python train.py --train_examples=26041 --vocab_size=5132 --encoder_inner_norm=false --encoder_width=192 --text_encoder_norm="layernorm" --text_encoder_activation="gelu" --text_encoder_head_dim=64 --text_encoder_fused_qkv=false --init="trunc_normal_002" --learning_rate=0.0026 --beta1=0.9 --eps=1e-08 --adamw_lr_other_params=0.002 --max_grad_norm=3.0
Rows from block 4 of the audio encoder, named by matrix and row number. Rows with one number belong to one neuron. Each number is 50 + 12 x the weight over its row's rms, rounded and kept within 0 to 99. All counts start at 0. After the name is the row's rms in percent of the matrix's.
# gate: MLP gate (encoder.blocks.4.mlp.gate.weight, 384x192), inputs 0-95
# fc1: MLP up (encoder.blocks.4.mlp.fc1.weight, 384x192), inputs 0-95
# fc2: MLP down (encoder.blocks.4.mlp.fc2.weight, 192x384, transposed), outputs 0-95
gate.273 100:60 59 46 77 59 41 27 39 49 31 44 46 50 51 44 36 42 49 23 57 64 59 43 59 57 56 55 52 37 47 52 61 53 51 27 64 56 48 53 62 52 63 53 51 39 48 54 38 51 40 58 53 40 58 53 45 47 52 49 39 76 52 42 55 51 56 38 49 51 54 41 50 28 58 19 77 70 37 47 50 61 54 44 69 43 59 56 40 37 46 45 48 56 68 54 63
gate.274 106:56 39 50 52 51 36 50 56 50 60 61 63 63 62 49 67 86 40 54 43 63 62 64 74 58 53 28 59 62 26 59 51 59 17 66 62 65 46 46 61 62 38 41 60 64 54 50 51 60 39 58 47 36 44 54 35 30 37 38 40 31 58 39 64 52 41 40 42 50 51 62 57 54 40 47 57 52 30 38 56 45 54 38 79 48 68 42 50 38 52 46 17 49 40 65 70
gate.275 104:65 64 38 29 37 23 43 42 55 47 58 56 35 50 74 29 47 48 69 42 37 80 45 41 53 49 76 43 34 69 46 46 67 41 41 52 59 39 45 48 34 57 46 54 27 45 39 54 63 65 59 29 29 34 31 59 32 40 54 49 47 34 52 28 36 60 53 28 41 56 45 49 66 55 45 57 62 44 63 40 34 51 53 50 66 37 45 24 41 35 39 38 42 51 62 64
gate.276 100:31 55 54 75 57 74 65 47 35 40 55 42 56 39 64 49 43 59 51 79 42 62 34 32 57 61 43 51 51 48 58 39 30 40 30 25 70 43 30 54 35 17 60 51 44 43 55 52 63 58 45 64 49 63 66 74 62 52 54 59 36 62 44 24 51 49 63 31 54 60 57 54 59 62 71 30 44 60 50 32 60 64 43 59 48 42 62 37 41 55 64 27 28 55 74 54
gate.277 108:53 54 45 63 60 71 34 53 40 66 55 49 41 37 39 51 49 66 34 44 64 39 56 45 52 38 31 43 40 35 31 58 50 66 56 48 74 53 14 47 31 62 43 30 48 51 27 58 49 30 70 70 34 41 70 42 65 46 38 45 75 39 46 52 60 39 56 65 53 67 45 61 53 44 51 48 64 68 36 58 48 21 54 38 66 53 46 34 80 59 46 36 38 35 46 45
gate.278 105:57 55 45 71 59 69 34 49 39 35 36 71 66 43 41 36 41 52 50 65 37 61 33 69 61 39 74 68 55 53 53 59 39 66 53 53 42 69 44 63 78 57 67 37 37 56 31 62 47 20 44 40 35 45 82 73 36 45 48 53 63 53 45 34 46 57 42 45 44 66 53 51 48 39 38 54 56 38 51 33 66 33 51 65 44 26 57 37 66 60 54 83 61 59 64 40
gate.279 089:68 56 69 54 62 42 45 44 47 39 54 57 64 48 54 66 51 60 46 47 67 65 54 54 72 82 47 77 44 84 28 66 47 37 56 40 34 39 45 36 45 50 42 48 56 58 36 48 33 32 53 68 30 47 56 47 55 36 50 40 40 22 35 68 58 43 63 40 45 54 66 56 45 39 47 52 65 55 31 52 57 70 51 47 49 75 60 60 47 67 46 50 42 65 40 29
gate.280 093:54 40 62 52 36 43 65 60 62 44 47 70 62 47 58 59 27 42 54 59 32 49 48 47 51 30 35 54 56 23 56 62 61 66 29 74 40 48 60 43 42 39 48 45 62 38 57 39 62 50 48 44 41 59 54 50 39 37 65 33 52 62 54 49 46 54 29 57 50 81 59 55 54 65 42 67 45 32 43 42 50 68 37 46 70 46 42 62 30 60 37 45 50 58 71 37
gate.281 095:60 40 59 56 40 74 64 20 35 52 44 30 35 53 61 62 37 54 38 56 62 46 47 38 65 64 47 44 48 53 59 54 69 38 45 52 52 40 35 41 51 46 59 40 53 39 47 58 41 42 68 58 53 30 47 48 56 44 37 59 45 45 51 74 61 64 69 52 52 44 39 48 48 45 57 73 48 56 54 54 39 46 34 53 60 53 63 29 27 40 67 68 43 72 27 58
gate.282 103:50 36 13 38 60 51 75 52 22 50 40 48 45 60 49 41 42 46 35 58 58 67 60 68 46 35 55 75 55 26 51 49 44 38 48 37 41 33 46 41 38 72 54 47 58 41 39 33 40 41 42 44 40 56 61 28 53 45 85 28 42 49 37 58 51 37 55 26 32 44 35 56 41 60 45 62 32 60 50 46 49 61 58 42 64 55 41 33 49 39 60 52 57 53 54 41
gate.283 107:69 51 27 71 44 66 43 60 59 40 63 49 41 25 51 37 50 44 43 52 48 44 46 64 46 58 42 40 26 32 35 39 43 67 40 47 46 56 37 75 79 38 43 53 54 51 50 23 54 50 55 58 30 38 43 45 62 48 60 50 45 49 43 52 37 69 38 46 48 44 72 44 42 41 48 55 61 41 27 44 37 57 66 55 55 42 56 33 71 60 79 28 52 46 47 70
gate.284 100:70 75 69 70 54 55 43 39 47 49 26 34 58 56 44 59 66 58 63 57 47 51 66 39 63 64 49 55 44 44 43 40 38 67 52 46 50 62 31 67 47 59 50 54 45 31 74 44 50 76 56 46 42 63 60 56 31 39 49 39 71 52 43 53 47 49 56 54 36 64 36 41 62 38 48 58 60 58 57 46 57 49 40 51 51 36 61 39 45 36 53 73 28 27 53 50
gate.285 099:40 34 49 52 48 32 43 47 52 69 73 49 60 46 49 63 57 40 42 53 36 47 60 52 64 63 58 43 63 39 25 34 29 46 39 41 32 67 55 58 32 52 32 54 50 67 43 48 72 73 55 40 54 33 32 51 51 36 64 34 41 47 53 39 44 67 55 64 57 29 28 71 54 54 53 53 68 34 75 43 58 59 47 66 64 41 50 49 61 38 37 48 51 31 84 49
gate.286 098:63 47 34 39 47 37 43 38 61 61 49 46 59 41 64 61 66 66 33 56 65 68 52 42 60 67 56 21 35 59 47 45 52 40 82 50 37 43 58 41 46 54 55 54 42 27 37 75 53 45 64 35 17 65 37 44 47 51 55 41 41 58 37 55 68 41 36 41 36 41 49 43 62 58 41 34 68 42 48 44 38 34 57 28 56 60 56 41 53 59 62 61 29 32 80 46
gate.287 099:43 81 85 55 71 78 69 52 64 40 32 52 33 29 42 52 40 37 55 48 45 67 58 42 51 39 46 34 65 59 56 36 51 54 39 44 43 49 65 34 39 44 40 41 58 51 59 44 54 29 19 57 21 61 54 46 39 43 43 42 52 61 55 52 59 67 28 58 38 48 55 48 49 65 42 56 67 55 65 57 57 54 52 57 39 42 37 54 27 51 42 38 48 58 60 54
gate.288 098:46 52 74 22 53 63 56 65 57 41 51 56 39 49 75 40 43 38 36 57 52 20 38 72 48 53 25 43 53 28 41 52 52 67 41 40 34 70 41 52 58 62 48 47 44 32 46 28 52 43 36 39 35 58 61 30 43 35 54 33 54 43 47 36 64 52 45 65 40 37 70 56 57 34 67 48 44 46 48 47 42 66 44 48 45 56 73 37 50 48 75 54 36 52 46 24
gate.289 086:73 60 47 43 51 49 80 48 30 53 64 47 49 55 59 63 62 62 46 40 72 70 58 45 44 56 48 41 25 22 45 47 45 59 50 35 17 45 46 48 50 63 54 65 66 39 65 60 58 59 29 46 39 52 53 36 49 28 44 49 60 54 49 57 68 60 49 55 37 56 56 59 60 59 49 48 36 45 65 25 44 61 28 48 27 57 46 60 62 58 56 60 55 51 62 42
gate.290 103:40 68 75 57 51 46 58 82 46 39 58 58 81 51 45 49 42 47 29 43 27 42 55 51 46 61 58 80 39 63 60 37 50 63 54 55 59 64 52 49 30 29 41 36 38 53 50 40 41 49 39 60 51 37 34 47 77 50 52 49 45 35 50 42 37 45 60 38 61 45 70 38 36 51 43 57 51 51 44 53 57 60 39 38 45 62 33 39 34 46 39 45 47 64 58 53
gate.291 097:49 66 54 55 38 43 44 40 48 58 39 32 52 71 44 67 52 41 52 66 57 56 47 58 48 29 42 31 46 55 48 66 53 50 67 46 73 50 25 39 55 39 60 56 49 38 57 64 44 37 47 65 47 55 64 57 81 61 56 66 34 85 61 43 64 51 65 51 65 58 29 74 55 51 63 54 37 58 33 48 48 53 55 43 38 31 61 43 51 39 43 31 51 69 58 56
gate.292 087:28 59 36 59 48 57 66 34 39 54 53 62 59 32 54 39 60 44 63 46 45 43 46 53 56 52 44 62 64 49 29 72 23 38 43 62 64 62 61 54 42 47 57 45 54 42 48 33 61 29 56 59 28 38 37 66 51 27 40 38 59 48 72 49 65 50 47 42 50 49 50 42 54 54 49 22 52 65 24 41 44 43 39 50 37 30 53 58 49 35 52 43 50 48 55 70
gate.293 105:34 45 45 63 46 51 54 38 59 61 75 48 73 63 27 43 55 30 44 63 36 36 45 62 51 51 55 32 65 72 51 34 35 53 63 44 58 47 69 42 55 75 30 27 48 73 19 48 65 59 49 48 64 58 44 46 65 35 69 38 35 69 61 54 68 54 53 48 45 47 60 39 60 46 55 55 51 58 53 34 52 49 29 35 41 53 45 34 56 58 49 43 43 65 46 28
gate.294 096:79 38 44 58 51 47 43 47 64 32 51 47 30 58 46 40 55 62 50 47 41 57 51 41 41 58 55 77 63 31 23 61 70 67 46 45 34 52 37 45 52 21 51 56 61 62 28 68 62 62 45 72 51 69 53 52 57 44 39 43 40 56 50 44 61 43 66 48 34 24 21 52 67 67 48 37 46 41 44 16 66 62 49 55 51 59 40 44 76 36 54 65 60 63 64 47
gate.295 105:62 59 49 47 58 51 36 46 86 66 62 43 68 48 65 44 75 50 50 46 49 50 42 40 55 59 51 41 50 60 48 51 29 53 59 50 59 49 49 43 47 70 31 54 72 27 47 42 39 66 54 45 66 41 42 51 37 50 34 33 46 29 31 43 49 41 80 40 64 42 70 43 52 48 53 48 60 47 52 59 52 64 31 52 38 63 60 66 59 71 52 48 56 58 65 48
fc1.273 104:51 71 41 69 81 61 48 57 48 55 72 36 63 61 31 55 63 42 43 65 37 56 43 65 51 46 49 55 52 36 39 55 69 56 51 35 45 66 51 52 60 47 64 39 41 56 45 38 83 34 68 57 47 63 50 24 68 46 19 46 42 37 54 42 32 46 48 57 59 46 39 52 37 49 55 55 48 46 66 48 48 48 56 57 61 49 23 45 62 40 36 34 60 40 33 48
fc1.274 109:70 29 32 45 43 60 53 42 60 56 33 66 38 56 53 43 42 65 47 45 52 60 51 49 30 48 59 69 39 69 40 54 50 58 31 39 38 55 54 59 33 61 51 56 39 74 59 48 44 38 59 63 49 33 55 58 71 44 43 46 46 41 61 53 25 40 75 32 69 42 57 18 34 68 49 45 59 42 55 51 62 52 56 52 31 50 34 46 52 41 63 81 47 44 41 51
fc1.275 113:40 40 44 68 49 51 39 53 57 66 37 63 55 71 52 52 60 40 57 39 56 48 67 51 52 49 22 52 40 40 60 35 57 43 61 56 44 42 46 44 65 56 55 64 63 52 63 64 27 46 52 73 69 68 64 36 61 45 60 61 47 50 55 33 58 44 37 53 39 48 56 32 30 42 39 62 53 53 40 52 63 38 51 67 56 41 59 66 47 62 47 53 48 63 33 52
fc1.276 099:62 29 53 55 56 33 54 63 49 43 39 47 54 64 73 27 75 62 48 50 71 48 60 63 69 56 47 60 64 51 53 57 53 31 52 54 58 38 45 53 60 56 52 57 52 46 51 44 53 52 62 45 60 33 40 29 31 39 59 46 60 51 55 53 24 36 54 47 42 42 51 42 54 55 38 70 61 45 39 49 53 44 54 72 48 55 58 46 38 41 39 19 36 12 48 57
fc1.277 110:44 55 61 51 59 36 53 67 64 46 48 68 46 65 46 39 56 41 49 69 36 69 80 48 68 56 63 45 39 58 50 41 13 43 29 58 44 84 49 56 40 64 41 43 64 62 73 57 59 60 43 50 56 50 50 60 46 44 58 43 62 50 38 47 34 42 34 43 54 60 43 43 53 43 54 64 54 63 37 46 31 69 29 61 46 50 42 44 41 39 53 25 44 58 42 54
fc1.278 103:37 60 47 30 52 39 65 50 48 56 31 44 64 64 60 52 61 34 31 53 71 48 57 45 42 49 60 41 55 41 44 50 45 72 60 48 42 70 28 53 45 59 50 67 75 45 66 38 40 27 53 24 51 52 65 55 45 39 43 37 41 65 50 51 35 38 51 48 30 57 40 70 35 59 37 60 39 39 60 43 32 51 40 55 27 28 57 69 51 39 44 58 40 43 45 32
fc1.279 095:54 45 56 58 28 55 58 39 52 56 45 48 49 60 51 36 55 54 63 38 58 51 48 39 68 36 59 40 47 48 42 40 57 51 57 41 41 39 69 35 40 51 47 68 44 68 37 31 45 49 44 73 65 49 42 54 38 34 59 44 41 37 53 74 60 47 54 50 57 60 61 62 59 53 56 52 54 42 31 82 53 50 40 76 55 79 40 60 50 55 56 45 53 45 42 65
fc1.280 085:41 71 30 42 46 58 34 48 57 62 60 44 46 54 65 62 54 67 69 55 60 73 66 49 61 50 38 48 36 54 54 60 55 57 38 48 62 47 48 47 47 38 37 44 68 46 34 59 34 40 42 32 71 46 33 45 34 57 41 36 43 29 24 58 56 77 55 49 67 44 58 44 50 48 46 49 62 45 45 55 66 30 51 51 48 57 49 58 31 70 64 61 40 64 47 58
fc1.281 088:37 70 25 44 43 45 63 53 56 38 37 58 60 41 49 57 48 41 68 40 74 59 68 56 40 35 49 50 60 38 46 45 70 45 49 44 35 56 44 63 35 58 58 38 50 41 33 43 42 43 47 51 68 41 72 31 54 23 50 53 63 68 51 53 39 39 56 35 58 37 32 49 58 44 62 52 72 56 46 40 25 47 47 73 39 51 43 42 54 54 35 78 29 46 57 65
fc1.282 103:52 40 64 27 49 51 56 57 62 43 50 47 31 49 55 50 43 69 55 42 65 51 85 63 28 62 50 43 34 63 58 42 58 46 41 58 50 43 42 57 55 62 45 42 40 27 71 52 44 64 41 34 46 35 45 39 46 55 42 56 42 53 51 67 38 45 50 63 65 53 48 22 50 29 65 36 58 47 35 42 45 63 56 45 18 54 58 63 36 67 70 52 55 40 37 67
fc1.283 097:60 55 45 63 39 59 28 56 29 65 44 46 27 36 47 44 50 55 36 45 59 48 44 56 48 40 58 45 46 62 57 41 38 50 60 48 69 47 46 37 64 38 34 62 59 32 43 43 54 55 51 45 61 27 38 47 48 74 43 68 40 32 43 52 40 62 37 47 49 49 71 46 32 34 45 45 48 81 41 38 64 56 68 53 56 53 56 24 75 61 43 55 46 62 51 43
fc1.284 092:35 63 36 62 51 55 52 60 64 75 57 54 42 45 57 36 53 63 34 64 57 57 63 37 32 45 47 25 30 47 36 44 39 42 50 51 50 64 63 67 73 67 58 33 26 47 57 39 54 62 58 57 41 38 55 77 48 45 51 42 55 71 48 46 50 45 44 52 40 50 42 41 62 21 41 49 50 54 53 45 45 66 42 34 64 45 61 57 69 56 58 43 54 29 50 69
fc1.285 102:38 68 33 44 60 19 49 52 58 54 72 50 56 42 47 54 52 59 63 55 46 38 42 58 52 57 48 65 51 47 51 35 24 64 49 54 68 54 41 56 43 50 33 61 34 30 56 56 69 68 64 52 22 52 32 64 45 65 66 50 72 53 49 45 82 38 45 57 57 21 40 45 61 59 36 41 38 39 47 24 38 40 30 46 49 45 48 34 58 33 51 36 59 58 55 40
fc1.286 106:53 66 45 59 53 30 50 73 47 55 43 22 66 65 62 48 57 57 55 58 48 65 43 48 56 64 42 34 62 51 50 42 67 62 50 46 70 39 44 51 59 60 64 27 55 43 72 58 51 47 50 52 62 64 49 68 50 38 70 72 44 38 22 55 37 39 41 37 25 70 38 63 60 40 67 34 67 44 52 42 48 46 60 51 46 56 48 46 27 52 42 46 44 47 43 65
fc1.287 104:36 51 47 59 66 61 51 56 58 46 45 64 65 43 67 57 52 35 65 46 54 48 60 35 50 34 54 80 48 49 50 35 45 37 37 41 42 65 31 41 32 36 32 41 55 38 49 47 60 50 56 57 46 50 44 56 47 43 41 59 65 36 59 39 34 50 41 39 60 63 41 49 59 55 46 65 39 54 39 72 70 70 41 56 60 43 59 61 46 21 59 75 53 56 49 55
fc1.288 092:35 39 47 60 40 26 38 43 46 60 50 50 39 42 38 65 61 54 45 65 43 41 58 48 50 58 59 44 57 72 41 58 67 37 62 57 56 38 44 29 50 61 62 56 39 36 40 72 49 70 54 47 58 60 53 43 56 55 55 64 53 65 67 51 66 39 51 31 68 44 44 66 61 41 75 49 33 61 53 58 47 45 49 66 50 71 28 49 39 34 57 52 64 59 29 54
fc1.289 097:42 30 46 33 42 38 34 62 52 57 56 33 46 62 40 35 63 60 47 55 52 69 48 43 67 57 34 31 64 50 43 60 21 46 33 55 57 65 66 42 41 32 56 35 36 69 46 39 44 38 74 38 55 51 53 67 51 55 49 60 43 43 56 69 51 60 46 37 49 44 49 72 47 52 53 44 31 53 55 87 14 39 55 52 45 62 26 19 61 48 39 30 37 45 45 55
fc1.290 104:68 51 67 53 60 29 39 66 52 63 59 42 35 28 50 49 60 68 57 47 54 59 62 52 57 47 67 17 40 54 59 29 65 75 56 49 57 65 55 52 66 50 53 43 39 18 54 38 54 46 66 68 52 46 50 29 48 60 38 55 39 45 55 48 46 65 57 58 66 23 31 42 53 24 53 39 66 41 56 52 43 45 73 30 72 48 66 39 62 48 52 62 60 51 52 32
fc1.291 093:43 15 44 48 51 51 27 58 42 44 42 31 48 75 60 40 53 69 59 55 55 60 40 42 54 36 47 58 48 49 51 48 57 73 53 63 62 57 35 48 55 55 48 41 46 66 33 36 43 82 48 53 43 49 69 48 55 49 48 36 46 73 55 51 54 67 51 39 54 51 53 38 43 34 37 45 49 49 60 58 62 38 41 61 59 57 42 67 48 28 52 50 53 14 51 46
fc1.292 089:48 60 48 50 51 68 29 49 38 62 34 44 36 45 24 55 66 57 76 37 58 30 53 50 45 63 43 62 87 73 31 53 34 43 51 44 52 56 46 49 46 55 30 44 47 59 41 44 68 43 32 54 48 30 44 39 41 53 32 46 40 62 57 41 50 38 32 35 51 52 48 49 48 42 50 37 70 46 40 61 65 47 63 46 43 39 63 48 61 60 43 49 49 72 41 53
fc1.293 108:51 52 61 50 48 48 40 46 47 70 65 46 67 37 46 47 57 50 46 45 45 50 38 56 41 75 62 50 37 30 37 61 55 46 38 63 33 55 57 51 65 59 44 56 60 48 61 52 43 57 50 49 73 54 69 49 38 39 52 59 47 30 55 42 55 46 50 57 42 61 40 87 72 45 69 36 62 27 54 33 83 42 45 62 53 59 45 50 34 51 66 60 56 53 36 64
fc1.294 093:75 56 48 40 54 34 76 47 55 58 51 35 56 52 38 35 49 55 68 52 53 53 32 39 41 66 64 38 63 50 39 52 43 51 58 43 77 68 56 48 30 47 47 52 54 65 43 57 54 58 47 51 31 58 47 39 41 57 72 54 59 55 73 35 43 61 46 34 40 35 52 55 72 64 61 40 59 62 63 63 37 80 37 33 44 62 69 59 46 34 54 40 50 61 49 53
fc1.295 106:56 74 56 49 72 64 31 64 44 44 56 65 59 39 50 52 40 70 72 43 27 30 63 56 61 61 51 50 54 48 54 40 70 44 54 25 31 45 73 62 35 63 64 50 31 69 44 46 46 32 52 48 60 72 55 53 45 49 50 56 39 49 29 51 50 58 31 55 53 61 38 62 51 57 43 31 55 40 51 39 56 53 42 44 51 57 48 68 42 40 28 71 77 40 45 59
fc2.273 104:60 50 49 39 41 58 68 60 48 52 46 48 45 59 51 64 73 32 34 35 47 59 52 37 66 25 68 71 55 66 50 53 28 45 40 61 62 40 62 52 73 39 58 42 38 32 57 49 45 48 56 35 51 51 60 49 65 58 61 53 61 56 30 56 37 53 63 61 40 45 46 50 36 53 65 56 22 39 31 63 42 28 45 61 39 66 32 61 50 39 18 46 53 43 70 56
fc2.274 106:50 75 66 61 59 64 52 46 38 67 57 27 47 54 54 37 47 68 41 74 58 38 46 38 64 57 64 80 61 56 29 70 53 58 49 65 74 70 52 59 60 53 48 64 54 47 59 41 44 65 28 51 66 52 57 35 51 61 41 40 46 31 49 58 59 50 51 57 61 53 61 68 58 71 72 43 47 52 63 49 52 47 47 22 61 34 55 56 54 43 37 39 62 40 30 60
fc2.275 101:35 43 45 68 59 61 34 36 52 52 62 46 63 44 43 38 25 46 57 41 53 58 43 54 52 55 76 43 34 72 53 67 30 51 65 37 64 62 68 60 66 26 49 30 66 52 55 27 64 28 49 73 57 48 59 44 40 47 46 58 38 54 60 71 50 56 59 39 50 49 51 59 43 67 36 49 56 53 30 49 61 28 49 37 41 49 50 52 55 20 71 47 45 45 47 63
fc2.276 096:57 40 53 65 56 25 27 35 33 37 50 68 49 50 56 59 52 59 49 29 58 37 49 43 50 63 48 57 41 37 55 43 53 58 62 47 80 31 48 69 65 65 45 53 59 50 44 43 50 48 49 44 53 50 51 25 50 75 43 29 64 65 41 52 57 32 63 56 50 41 67 69 49 52 54 55 63 55 64 75 47 49 43 65 54 41 54 43 43 56 27 68 60 32 60 49
fc2.277 102:54 64 48 32 42 62 36 36 45 55 60 42 65 41 52 45 64 51 49 34 54 61 69 42 54 37 26 34 52 66 39 41 39 51 52 56 51 26 64 52 57 55 56 39 43 48 62 63 50 63 57 50 46 51 34 41 51 52 57 32 35 66 31 41 40 61 59 64 24 37 44 62 49 79 49 33 50 45 51 56 53 48 42 57 60 62 56 62 63 30 62 41 48 43 39 53
fc2.278 101:55 77 52 53 50 27 52 60 49 44 59 67 36 58 45 45 64 37 29 57 60 33 35 54 39 45 68 45 59 50 40 58 42 24 38 69 63 43 37 51 68 41 48 30 32 41 34 40 62 45 51 23 46 38 53 58 52 33 60 52 55 54 50 43 56 43 66 71 60 52 47 50 36 49 58 56 37 63 46 65 57 44 33 62 57 29 65 48 43 50 25 45 52 46 51 63
fc2.279 102:50 63 50 26 43 62 54 76 51 37 63 58 83 36 37 55 24 49 35 57 48 41 54 47 56 49 35 23 49 50 41 57 65 56 56 43 62 50 35 50 47 53 43 49 62 51 45 46 57 59 71 38 38 67 52 47 30 66 51 49 56 84 50 43 52 27 58 38 26 47 86 43 47 55 57 53 29 43 56 64 52 42 42 33 60 44 41 51 35 77 52 62 43 63 52 54
fc2.280 101:72 47 45 48 46 37 54 41 54 82 55 54 52 56 37 57 59 46 50 68 67 35 65 62 53 33 52 67 39 50 44 57 56 62 63 67 40 30 34 59 45 65 32 38 36 51 37 47 36 54 46 47 55 55 56 52 43 29 46 67 44 59 40 46 50 54 52 46 42 67 33 37 65 44 24 45 68 73 53 62 48 49 41 34 40 40 45 49 44 56 60 45 50 60 46 40
fc2.281 093:51 44 57 40 60 53 42 50 64 46 55 42 31 43 43 50 50 52 75 67 45 55 53 69 41 58 56 44 67 55 32 38 39 61 41 33 62 35 52 54 43 49 55 53 46 53 48 17 39 75 70 55 56 44 39 48 61 59 63 55 57 58 38 34 55 51 34 45 16 82 61 42 43 32 52 40 38 46 42 48 60 51 59 66 42 30 56 48 46 51 42 54 46 49 45 50
fc2.282 100:59 41 66 56 71 49 54 48 49 69 45 49 58 46 17 54 57 45 38 33 31 66 52 53 52 37 44 41 43 35 40 39 40 52 46 57 54 36 66 66 68 51 59 39 50 56 58 65 49 52 59 44 41 71 47 69 37 59 47 56 67 54 39 76 68 74 39 43 63 41 43 34 47 31 35 66 56 70 67 49 54 47 36 43 17 34 55 56 45 46 74 64 69 56 27 42
fc2.283 102:48 37 35 34 45 55 60 59 25 41 48 42 51 53 26 61 69 37 50 47 54 50 58 52 55 58 51 58 48 72 45 69 37 53 34 28 58 46 39 56 38 69 48 63 38 47 67 50 25 31 62 76 56 33 49 45 44 61 59 59 69 35 42 34 59 41 65 63 32 39 36 39 63 43 45 50 40 56 34 38 70 56 52 66 72 33 40 42 50 46 33 38 38 55 48 27
fc2.284 097:62 49 51 39 46 61 43 52 57 49 45 71 52 33 34 63 40 44 46 27 45 27 23 44 23 60 40 54 45 37 48 39 47 59 65 51 38 44 65 64 34 31 47 65 57 40 63 62 52 47 43 53 51 75 75 51 53 48 60 58 52 41 34 73 45 55 52 61 41 38 42 51 58 56 50 56 50 59 47 60 50 51 65 73 46 70 39 45 52 42 39 44 47 59 56 41
fc2.285 105:33 37 64 41 20 66 38 33 66 76 54 68 70 66 51 26 62 31 74 64 61 49 78 53 46 49 37 51 41 50 47 36 45 55 38 43 39 61 58 52 48 65 51 43 48 33 52 50 46 43 48 49 42 55 83 62 43 52 39 46 63 44 67 43 47 44 53 71 64 63 70 64 55 50 34 48 63 60 53 44 50 70 34 59 36 54 45 57 49 53 43 27 44 37 45 40
fc2.286 093:42 41 59 45 55 90 34 68 54 67 54 75 62 33 25 50 42 48 49 51 61 48 70 47 34 48 70 56 49 48 44 43 35 56 39 55 63 56 33 56 41 53 55 40 53 42 57 36 46 47 42 70 57 46 48 37 48 54 33 40 51 49 48 51 51 26 66 54 40 34 51 41 35 65 48 58 29 55 45 65 41 79 53 25 44 58 43 67 57 75 52 61 37 61 44 35
fc2.287 088:55 64 51 69 53 54 62 65 53 75 67 45 59 57 67 60 39 50 44 58 32 41 43 42 52 54 41 54 16 72 38 56 55 54 38 41 39 44 27 57 45 62 55 54 40 52 42 61 52 49 58 35 71 63 74 45 56 20 42 58 48 64 30 42 53 22 62 47 37 60 53 45 50 60 31 45 53 46 35 49 60 36 48 78 29 59 46 36 46 44 47 25 60 70 41 68
fc2.288 093:58 61 46 72 35 39 46 63 38 33 41 61 41 69 44 45 56 32 28 41 50 59 56 48 51 48 61 52 59 53 47 48 38 38 31 35 62 75 51 54 62 57 45 58 39 68 56 65 46 39 38 56 46 31 54 35 41 46 65 50 36 40 48 37 52 46 24 13 45 64 61 36 56 48 38 52 43 58 34 38 50 37 60 47 34 71 48 33 41 49 34 77 63 45 66 50
fc2.289 093:35 42 47 22 30 39 40 38 51 61 59 37 61 43 45 62 58 45 68 36 40 42 31 46 51 60 59 47 43 68 40 68 73 29 50 40 59 57 57 35 41 57 59 58 49 45 63 56 54 39 40 63 66 50 45 64 50 56 33 38 49 68 75 45 53 56 47 59 42 25 52 79 54 44 63 66 33 23 50 48 48 51 57 55 29 43 39 50 41 47 53 47 45 38 40 65
fc2.290 097:54 52 56 68 44 52 40 62 45 53 54 38 68 49 38 42 61 74 27 46 60 55 57 34 59 20 51 57 51 48 51 53 20 64 45 64 55 54 43 36 57 63 58 46 41 40 44 40 40 63 46 51 56 49 33 42 38 43 61 53 58 67 51 49 62 61 56 50 76 48 44 62 63 60 43 45 66 33 72 58 59 66 44 63 74 31 47 74 56 59 46 43 51 49 60 31
fc2.291 089:43 31 67 46 41 54 51 84 41 66 45 43 56 51 34 44 61 52 62 60 33 56 38 57 42 54 55 41 48 63 66 50 60 31 67 63 37 42 53 43 50 30 37 60 34 60 41 45 57 33 49 44 68 39 50 62 40 46 45 42 45 85 56 62 58 52 43 54 55 38 56 52 34 44 52 54 45 51 51 51 49 40 35 59 33 63 36 37 51 46 38 64 53 38 59 53
fc2.292 089:62 41 62 63 58 34 47 57 37 50 76 48 45 54 24 69 33 54 54 41 41 37 41 62 68 23 35 40 66 37 55 33 36 63 30 42 53 68 57 50 49 66 46 43 59 65 51 41 60 39 59 44 45 56 60 70 50 55 50 37 61 57 39 37 57 80 53 69 32 47 40 41 59 47 59 52 30 67 60 51 28 52 51 55 57 56 45 42 56 47 57 60 59 48 44 66
fc2.293 108:54 54 28 37 32 62 36 58 39 54 75 41 40 23 51 41 60 65 48 29 51 68 60 40 66 47 63 54 31 47 49 61 55 61 27 41 65 81 51 57 37 37 49 81 61 50 46 50 44 43 27 37 43 68 52 54 24 64 41 59 39 43 45 45 57 50 54 42 47 42 44 63 49 34 49 35 53 34 74 61 67 47 54 63 53 39 56 56 44 86 54 58 59 44 42 47
fc2.294 089:43 64 55 67 23 42 44 61 72 48 48 40 54 81 54 65 59 56 44 56 59 45 42 60 52 49 23 60 48 50 55 35 55 58 46 58 35 76 57 55 59 48 24 37 44 59 39 54 55 53 52 41 50 48 67 57 69 30 48 50 61 69 54 62 29 71 44 64 40 46 38 52 68 43 56 44 32 36 58 63 37 49 60 56 42 43 55 65 58 54 49 44 58 67 36 47
fc2.295 095:50 57 51 48 45 57 51 70 39 51 43 45 18 41 35 50 64 55 59 58 61 37 40 45 40 50 53 65 49 58 51 38 53 49 41 40 32 50 31 57 42 45 55 45 44 42 17 27 47 67 53 33 52 36 48 52 65 41 29 26 38 66 63 68 47 56 31 53 38 57 28 58 44 53 29 31 29 39 43 32 39 32 47 55 33 53 52 26 47 54 33 54 57 37 63 63